Weights of a small image classifier: held-out accuracy 76%.
Rows from block 3 of a small image classifier, named by matrix and row number. Rows with one number within an expert belong to one neuron, the router's apart. Each number is 50 + 15 x the weight over its row's rms, rounded and kept within 0 to 99. All counts start at 0.
After each expert's rows are labels from the 100 images, of 14976, where the router gives the expert most weight on average: "place" is the part of the image that holds the peak. Only what is clearly more common there than usual is listed. The data: photos of arthropod specimens (BIOSCAN-5M).
# router: router (model.blocks.3.mlp.router.weight, 32x192, trained with AdamW), inputs 0-191
# up: expert up (model.blocks.3.mlp.up, 32x48x192), inputs 0-191
# down: expert down (model.blocks.3.mlp.down, 32x192x48, transposed), outputs 0-191

# expert 30
router.30:50 71 51 72 48 41 72 57 54 72 53 78 16 48 35 50 72 29 49 51 51 30 49 67 69 46 44 49 48 57 63 44 50 29 54 52 60 95 59 67 20 64 50 46 49 28 58 33 63 71 63 45 51 30 37 45 31 45 50 57 00 45 26 51 32 27 51 54 43 72 41 33 50 70 50 58 42 55 61 60 59 70 50 23 45 40 52 55 69 59 39 66 52 56 26 52 64 60 39 65 54 63 70 49 24 26 68 61 43 39 46 33 41 60 74 41 47 43 74 61 50 48 50 88 75 42 78 39 38 54 47 41 49 43 56 51 29 50 77 46 72 59 76 40 34 60 51 45 20 69 37 76 34 50 54 79 75 51 59 77 48 42 58 55 25 55 44 42 47 71 23 55 45 45 61 39 32 54 45 45 43 33 31 51 55 31 45 56 55 32 68 65
up.0:50 44 53 48 43 51 56 42 74 54 35 57 66 33 68 43 45 46 56 36 50 33 38 44 43 96 69 28 60 45 65 54 49 35 47 27 68 42 50 64 44 63 58 48 45 23 49 56 36 57 48 52 24 45 52 44 47 22 51 50 12 55 47 56 61 57 10 58 51 65 34 43 47 51 43 44 54 50 68 59 51 33 77 57 27 55 34 48 73 50 61 50 54 47 41 46 32 63 50 42 52 41 69 48 76 46 42 25 40 48 61 99 48 57 59 38 66 49 34 44 47 61 42 61 39 57 58 46 26 75 55 77 65 33 55 86 38 24 58 60 48 53 82 53 47 27 50 21 23 53 62 40 25 36 50 50 35 43 57 23 13 70 84 49 50 61 77 56 47 51 62 49 52 21 57 66 40 75 72 65 66 57 38 44 41 54 58 54 52 82 29 39
down.0:45 50 48 32 58 50 55 51 25 31 51 42 67 50 52 51 65 54 51 60 41 55 50 60 49 51 32 55 51 84 65 52 58 47 47 60 50 87 56 47 60 50 40 24 41 34 51 47 07 72 36 12 52 62 45 66 54 59 29 54 24 39 62 52 48 27 52 75 41 52 57 51 48 53 58 51 58 48 45 38 46 69 44 51 51 34 55 49 57 50 45 50 43 53 39 47 46 52 66 22 54 33 61 61 61 50 51 72 52 38 82 56 31 63 50 51 50 55 54 11 72 49 47 69 54 42 43 52 49 58 54 47 13 45 63 40 78 58 54 73 53 48 39 00 00 69 44 76 67 64 61 57 70 50 61 45 57 48 42 51 59 51 51 20 50 33 50 88 46 52 50 50 62 43 76 49 83 22 51 00 42 34 55 49 40 57 58 56 44 41 59 57
place: middle right; top right

# expert 0
router.0:52 48 47 58 48 56 41 37 58 67 41 55 35 41 35 43 67 70 74 34 37 32 59 65 28 59 63 57 61 40 79 64 71 25 68 42 70 70 59 71 37 60 50 41 38 77 62 23 64 68 51 84 30 48 69 66 21 42 54 34 56 51 52 55 33 32 45 99 38 40 32 42 59 63 77 48 45 65 52 69 43 75 56 44 50 46 50 57 75 54 53 61 60 48 39 35 75 39 57 63 54 42 47 54 46 55 61 50 41 63 45 18 54 46 19 55 78 55 86 27 34 06 71 44 60 32 29 40 56 34 41 37 52 31 74 42 43 41 52 36 53 74 56 56 50 42 68 66 29 35 73 45 65 31 54 42 63 59 60 42 60 50 50 62 39 50 63 71 37 33 33 58 62 86 42 30 46 43 42 49 55 58 33 39 36 51 24 41 54 44 64 33
up.0:60 42 60 41 31 46 42 52 56 40 67 58 45 69 61 77 34 61 56 51 50 62 46 85 53 39 27 53 43 36 34 10 27 50 46 54 52 22 87 53 51 35 32 38 49 80 64 43 64 48 65 57 39 36 36 46 66 10 63 58 28 50 58 45 28 47 54 62 58 67 15 61 70 30 77 42 54 37 81 54 37 43 29 49 58 66 62 53 46 39 58 34 51 35 66 48 57 81 53 60 60 60 52 74 27 53 49 64 26 90 55 33 50 71 52 51 35 19 24 58 49 73 54 53 26 51 58 55 70 47 46 53 64 67 48 54 45 47 31 34 45 35 54 71 25 50 53 54 61 46 51 40 38 34 56 30 50 08 36 38 59 45 73 71 54 63 20 64 40 55 44 27 54 39 48 56 44 56 41 31 56 70 48 55 54 56 51 56 48 66 46 87
down.0:22 48 23 72 55 50 54 51 37 67 87 44 39 38 50 40 72 33 55 47 51 31 50 34 51 65 74 52 50 51 51 69 73 46 52 58 37 75 45 40 74 52 92 68 60 33 53 49 06 37 50 67 48 40 44 56 44 53 58 44 55 80 39 53 55 73 50 32 30 84 43 51 45 53 37 38 51 50 31 54 61 24 51 59 50 48 29 55 62 50 63 48 19 91 37 54 50 49 45 56 52 48 55 56 56 52 55 36 57 42 43 64 72 44 44 50 48 51 56 51 50 39 50 64 24 38 31 25 49 32 51 48 75 49 48 52 40 51 19 69 61 57 66 64 54 23 38 13 00 44 56 30 96 59 53 51 47 58 65 52 35 50 52 25 50 27 53 47 48 57 58 51 57 43 43 47 55 56 46 76 58 41 52 45 64 51 66 33 57 80 16 50
place: bottom centre

# expert 11
router.11:55 65 64 32 42 21 71 62 47 42 69 48 35 45 71 77 45 59 45 46 61 49 69 31 66 38 20 37 30 27 78 62 23 59 27 59 40 24 20 65 49 66 52 43 74 77 60 56 48 62 57 24 41 48 60 44 29 56 19 27 58 55 51 36 41 52 56 27 40 49 59 49 41 24 28 35 41 35 56 42 54 70 42 77 53 34 72 23 40 45 35 40 54 21 43 36 65 30 74 38 44 44 41 21 52 40 43 74 71 42 28 41 40 51 72 26 44 58 60 56 71 46 37 28 40 40 20 47 75 67 55 44 19 39 18 53 53 54 49 34 48 68 58 57 45 36 54 49 54 57 41 40 43 63 68 49 51 74 58 54 53 65 44 66 45 77 75 78 44 44 57 65 53 25 57 59 72 71 39 34 59 61 43 38 47 60 59 33 40 65 51 50
up.0:51 53 81 49 51 52 49 82 57 71 55 52 42 19 70 55 37 59 43 58 47 62 28 28 26 72 57 44 40 35 44 53 52 42 31 41 12 74 60 53 39 57 32 77 48 34 79 47 77 83 36 48 63 60 21 47 23 69 44 64 38 67 34 55 55 46 52 51 48 74 50 50 42 44 28 55 46 58 30 32 58 49 40 52 45 37 35 72 56 01 36 42 33 49 34 56 59 48 56 29 58 61 71 34 67 45 46 75 51 37 39 93 50 57 60 51 36 24 49 59 54 39 45 43 61 76 65 64 83 63 48 60 38 42 37 46 26 60 45 45 29 48 45 76 36 43 51 54 47 53 61 45 20 50 61 50 34 61 51 34 70 76 44 53 68 49 68 38 61 33 39 45 38 57 53 74 47 53 57 77 51 43 69 64 41 39 24 48 54 17 69 47
down.0:50 48 38 53 35 31 27 50 46 54 53 21 31 46 48 38 36 55 55 20 56 60 51 36 54 38 38 51 50 70 35 55 40 41 82 52 66 30 51 47 51 55 74 41 50 28 50 52 41 57 47 59 58 57 55 38 54 65 56 52 83 78 53 51 38 99 50 05 75 52 64 50 52 51 88 69 57 51 71 43 55 58 49 50 58 56 63 39 33 50 66 50 52 65 56 49 49 61 35 56 50 86 17 58 54 50 65 50 53 44 60 47 46 60 50 39 46 50 42 10 01 37 51 43 36 51 55 45 50 50 53 59 46 64 46 58 50 38 44 58 43 51 58 41 41 84 54 26 57 37 24 34 78 53 48 33 70 47 36 50 52 50 36 81 51 41 53 57 50 62 50 50 41 64 00 54 65 00 44 31 57 44 63 60 42 38 71 47 57 57 32 47
place: middle left

# expert 15
router.15:73 63 46 52 39 83 28 39 45 75 55 58 61 72 47 55 54 55 63 29 52 65 74 29 29 67 34 66 42 38 59 38 59 43 51 37 52 45 67 71 43 54 54 41 24 60 30 49 59 45 78 94 51 49 60 48 58 62 38 63 44 49 74 32 32 64 21 63 61 77 57 53 39 47 48 62 49 58 59 60 48 75 70 58 55 28 49 32 35 36 69 62 62 07 61 62 40 78 17 75 80 48 44 55 29 56 34 61 42 49 35 21 56 65 64 54 67 70 45 59 47 68 31 39 58 77 46 53 44 49 73 32 28 70 39 34 50 69 66 28 37 61 31 48 39 43 52 42 70 76 23 49 47 45 59 56 40 54 26 40 58 45 32 32 29 53 68 41 40 46 59 44 29 57 73 48 57 35 50 62 39 32 43 37 32 61 28 67 50 68 51 50
up.0:45 43 29 30 49 53 31 64 39 46 47 61 54 80 27 68 70 92 15 57 64 50 45 76 51 42 51 49 43 53 37 46 55 46 28 55 42 51 58 39 43 54 56 28 46 78 45 32 41 20 33 67 43 60 50 55 43 42 54 47 81 31 51 52 55 42 68 52 10 55 64 64 66 39 58 44 58 49 94 45 49 31 41 39 43 37 56 48 54 50 47 46 46 51 53 25 37 55 51 22 39 88 65 22 13 68 55 44 48 51 54 64 35 59 38 77 84 76 63 42 59 52 61 56 43 69 56 64 74 24 49 63 53 53 60 28 65 34 44 45 28 41 53 63 48 73 79 70 51 14 48 44 60 69 54 72 35 41 43 48 36 63 42 64 51 59 61 69 53 48 43 45 62 40 33 33 48 56 74 64 29 52 52 56 46 37 27 18 47 34 57 50
down.0:16 48 27 67 52 74 49 50 90 54 69 26 69 47 58 32 53 12 53 44 51 59 50 42 41 25 49 46 50 48 44 63 45 46 65 57 47 40 47 37 58 50 76 37 57 41 48 41 66 50 50 65 53 53 59 33 46 65 39 39 56 35 46 49 54 51 53 77 55 71 48 50 45 60 45 50 30 43 33 41 29 96 67 42 46 00 70 43 56 50 61 53 35 42 01 52 52 48 51 30 43 42 48 58 53 53 46 54 70 32 34 50 45 99 50 48 53 50 67 45 46 56 42 47 47 43 40 35 50 72 49 40 55 26 57 54 63 52 75 13 69 47 42 57 51 54 19 46 66 96 62 44 63 44 47 77 41 66 48 50 42 50 23 68 48 66 53 69 50 59 50 50 74 48 48 61 81 47 47 61 62 50 52 67 35 50 83 39 50 50 57 55
place: top centre; middle right

# expert 18
router.18:59 40 38 35 42 47 56 54 58 31 49 64 31 35 52 52 38 40 74 48 31 33 27 61 48 80 74 42 48 38 32 40 50 44 40 49 40 49 56 75 37 51 30 64 63 49 49 61 58 59 64 67 60 50 27 36 64 13 54 66 44 44 45 47 47 79 64 44 45 38 24 79 60 22 48 69 46 51 51 60 44 76 67 33 41 51 65 65 40 32 38 60 33 66 62 48 48 37 52 48 40 53 51 72 23 54 55 43 54 66 43 75 50 41 43 50 23 38 52 46 05 45 62 61 63 47 76 68 54 76 41 69 69 39 65 77 33 44 37 61 71 36 64 53 37 31 47 30 59 60 20 41 30 46 54 24 53 47 72 19 66 62 42 49 62 44 65 31 54 30 10 67 23 79 51 26 20 55 61 55 57 58 69 76 50 36 52 44 58 72 57 57
up.0:41 47 60 45 20 81 40 64 47 64 54 61 49 67 71 24 56 57 48 34 59 54 48 58 69 60 54 52 28 32 58 41 74 38 45 59 78 21 50 39 44 48 52 41 38 54 53 59 62 70 56 44 36 26 71 59 40 51 48 52 43 39 48 58 26 26 44 75 40 46 43 49 66 50 31 46 55 29 28 60 48 60 67 39 45 52 23 36 51 51 75 57 49 48 40 52 55 45 49 53 42 55 63 48 97 52 51 76 52 32 86 25 46 45 72 34 49 69 39 54 48 73 17 46 37 37 40 49 56 45 57 57 34 55 45 64 90 37 58 49 41 62 52 88 47 51 58 30 51 42 48 44 63 54 28 53 50 26 39 37 24 26 58 74 76 54 46 45 55 42 73 53 62 44 54 77 64 51 28 27 37 89 71 47 28 45 48 32 96 46 31 46
down.0:72 38 55 54 67 55 63 50 51 41 59 44 35 23 44 41 86 66 51 29 43 27 50 36 48 72 67 45 50 42 47 46 51 58 56 73 42 34 53 33 47 50 61 44 48 29 59 47 44 25 62 59 51 84 17 53 42 67 65 34 65 99 43 56 45 71 50 33 95 28 33 48 51 61 46 44 54 37 68 55 55 57 33 62 52 29 18 61 50 50 06 50 34 66 48 55 50 63 53 43 49 71 36 73 54 50 66 52 54 63 31 46 45 11 46 60 50 52 55 69 69 64 46 56 52 51 49 59 49 72 51 55 41 43 75 54 31 52 67 50 35 48 67 18 71 74 76 73 87 26 51 48 77 46 43 73 14 66 51 46 38 50 24 62 46 50 42 59 41 50 48 50 35 52 29 48 61 60 46 41 49 45 63 57 76 41 48 60 50 28 75 50
place: top left

# expert 19
router.19:45 66 39 65 52 45 64 64 38 37 50 46 69 63 66 51 34 59 50 58 51 48 46 23 50 51 62 46 44 63 42 53 21 74 36 46 46 46 38 16 66 34 50 43 43 34 52 60 37 42 39 26 74 86 59 43 63 65 43 70 78 50 42 46 54 76 35 45 73 39 84 43 60 62 50 32 63 48 56 45 65 48 28 31 55 55 22 67 19 62 51 39 62 70 60 64 55 48 55 43 19 61 34 51 61 63 34 40 56 69 67 65 53 48 28 70 43 53 27 62 58 79 22 47 44 52 25 62 50 26 79 47 64 53 70 56 69 37 49 54 46 63 30 46 44 41 29 42 43 41 60 34 53 48 66 22 66 53 33 53 50 52 36 22 64 27 42 28 27 81 75 23 33 30 45 67 59 29 66 56 67 55 61 32 73 55 58 41 57 61 30 17
up.3:71 53 58 50 54 46 47 47 43 49 12 65 29 20 43 43 37 82 42 46 18 49 69 62 21 60 55 50 31 34 62 42 66 63 38 55 52 48 36 64 69 21 61 54 59 44 53 47 51 67 49 68 55 42 36 68 47 50 50 44 63 59 40 44 67 64 42 53 76 41 56 54 52 57 40 68 48 45 74 66 46 84 43 48 83 25 19 68 37 29 41 70 13 57 58 78 42 49 56 50 48 49 46 55 23 55 57 62 44 69 64 60 38 66 24 57 44 21 39 33 59 70 61 37 76 67 52 60 51 63 26 67 32 37 43 28 66 63 50 52 50 42 51 65 30 60 44 54 34 70 28 29 42 41 82 57 26 86 63 46 14 56 54 44 21 46 69 49 53 51 31 41 36 60 52 66 28 46 54 60 27 40 52 52 33 71 36 68 66 55 43 49
down.3:33 50 46 21 45 17 61 50 26 48 61 31 28 13 56 54 52 30 37 52 50 39 52 66 49 56 45 50 51 50 45 48 50 63 49 49 71 37 55 56 80 49 36 44 71 69 48 55 51 00 52 46 48 71 35 21 57 30 45 43 42 53 45 49 42 53 52 26 58 55 54 50 40 46 66 30 50 48 55 52 53 73 62 51 49 43 24 70 99 50 21 50 35 79 78 46 51 41 50 41 43 69 91 45 52 50 51 46 54 52 40 36 36 45 50 64 50 51 40 41 72 40 50 47 14 33 65 48 50 71 52 66 30 46 58 63 37 40 13 36 46 53 56 57 77 75 67 50 74 69 65 22 46 50 32 49 57 76 33 52 50 42 46 78 50 50 53 92 50 60 51 48 46 48 23 61 68 40 57 13 55 42 38 46 34 53 72 49 50 35 64 49
place: middle right

# expert 23
router.23:50 35 54 37 35 54 20 60 39 41 57 42 58 70 57 58 52 60 35 47 33 47 40 83 28 68 20 53 67 38 78 45 33 50 59 70 57 43 58 82 34 49 24 54 51 87 54 25 50 39 54 90 58 32 79 68 30 47 58 42 59 53 71 47 59 26 52 73 45 54 34 70 64 47 38 55 41 82 54 55 58 40 54 77 70 54 22 53 53 38 40 29 53 36 62 40 60 33 69 43 66 22 74 41 74 50 64 63 47 61 58 34 55 44 42 73 66 53 55 40 44 60 41 26 62 41 37 24 64 33 28 58 34 51 33 39 41 40 49 22 44 61 47 58 51 61 63 61 33 24 45 13 38 53 49 29 31 64 41 59 41 43 59 58 34 57 82 56 43 35 53 41 49 62 36 61 42 35 20 45 46 54 21 46 30 50 45 24 54 35 64 44
up.0:43 51 33 41 51 32 67 50 54 32 48 60 49 62 69 28 41 73 40 86 54 55 89 43 38 40 48 50 48 64 65 59 49 30 54 43 30 58 42 29 64 99 55 25 46 56 67 46 60 64 31 25 39 50 81 40 54 85 47 53 80 54 55 75 50 55 61 40 54 49 62 44 57 26 63 57 45 48 44 32 50 61 03 45 57 62 45 50 48 72 36 24 56 51 61 37 50 60 62 58 38 66 35 60 65 61 50 39 64 46 56 82 53 53 17 34 45 55 41 28 37 27 40 42 37 30 49 22 55 52 65 51 60 32 61 23 70 41 32 55 47 36 47 56 32 47 62 72 41 72 62 48 22 69 29 35 67 44 68 77 45 48 63 55 58 44 47 50 37 57 50 54 66 47 51 61 41 48 47 23 36 67 61 40 49 85 61 43 24 20 55 50
down.0:57 51 49 61 59 61 39 50 60 73 35 52 57 56 54 51 32 53 42 17 50 56 50 27 49 31 39 55 50 52 52 57 47 47 94 33 59 53 56 54 66 50 21 51 52 66 50 50 85 28 55 51 50 61 52 62 47 79 27 49 73 00 54 49 54 40 50 77 50 54 82 50 51 49 12 39 69 50 36 40 40 39 43 53 50 28 35 48 57 49 36 41 44 78 08 54 50 53 39 76 35 37 50 56 49 50 39 46 58 40 35 40 35 85 49 48 45 50 49 20 36 53 49 45 43 41 49 57 50 30 56 50 44 01 46 47 46 47 74 59 50 54 19 86 49 52 53 56 62 55 26 37 29 52 47 99 48 50 57 49 55 50 68 62 50 71 33 42 50 42 52 50 36 52 77 59 54 51 52 63 44 35 82 71 36 52 35 50 50 59 31 51
place: centre

# expert 7
router.7:57 76 42 33 30 58 65 39 57 43 39 49 50 38 39 37 62 32 31 60 64 44 26 68 77 55 45 73 59 53 44 55 49 40 32 26 54 90 63 40 40 44 51 53 42 48 74 32 60 77 60 70 40 52 30 47 42 53 55 43 04 45 37 69 36 54 39 69 72 52 31 46 47 62 74 38 56 55 32 72 59 42 59 27 54 72 31 59 47 28 45 50 52 26 43 36 33 58 54 66 40 55 45 40 53 48 60 69 19 28 12 54 48 45 44 38 26 48 67 67 63 15 66 35 66 48 52 25 48 52 28 71 40 38 31 76 07 58 65 49 30 47 75 58 58 66 39 39 65 47 78 71 34 53 59 91 46 47 56 47 53 46 45 59 45 44 43 43 52 37 26 45 67 63 26 55 60 59 54 43 52 64 35 35 30 50 67 64 62 48 59 67
up.0:54 65 29 58 60 63 50 64 57 37 60 53 22 58 34 63 52 44 66 75 68 60 95 39 41 64 43 51 41 35 61 64 52 19 77 41 50 32 53 47 44 57 47 59 42 62 44 71 57 71 37 62 33 41 55 50 77 35 49 55 69 45 45 44 59 28 54 48 47 54 29 20 68 50 44 34 50 50 46 27 34 46 68 61 86 42 62 45 33 50 68 43 71 41 58 62 76 41 56 62 68 61 51 34 22 42 50 44 31 56 40 52 51 63 55 64 47 00 59 14 88 77 38 34 48 51 44 65 58 49 41 47 38 56 42 36 60 51 45 38 49 67 30 37 45 35 70 46 66 47 39 59 19 55 66 50 81 23 45 56 27 44 73 42 61 68 52 50 48 60 32 50 26 55 49 34 44 60 36 47 24 25 77 64 54 83 51 43 48 33 52 27
down.0:61 53 71 30 62 42 19 52 37 69 71 32 90 38 50 50 49 70 56 30 50 59 49 47 50 67 21 38 51 51 48 53 68 45 70 66 53 50 50 50 51 50 48 30 50 56 51 47 30 50 49 70 50 73 39 23 34 70 71 59 42 44 55 46 46 77 49 58 59 29 54 50 44 49 52 45 62 59 66 60 44 62 48 49 50 76 22 55 59 50 50 50 47 54 21 45 50 48 66 45 69 53 09 45 46 53 48 35 47 39 36 66 18 35 50 72 51 50 60 46 06 69 48 54 37 60 74 73 50 56 40 56 66 61 54 66 44 22 35 48 23 50 73 38 34 81 27 24 43 59 67 51 64 49 48 45 32 52 58 50 72 56 52 67 52 35 80 57 49 45 55 50 23 42 53 49 47 00 48 46 44 41 59 47 54 52 89 39 43 79 31 51
place: middle right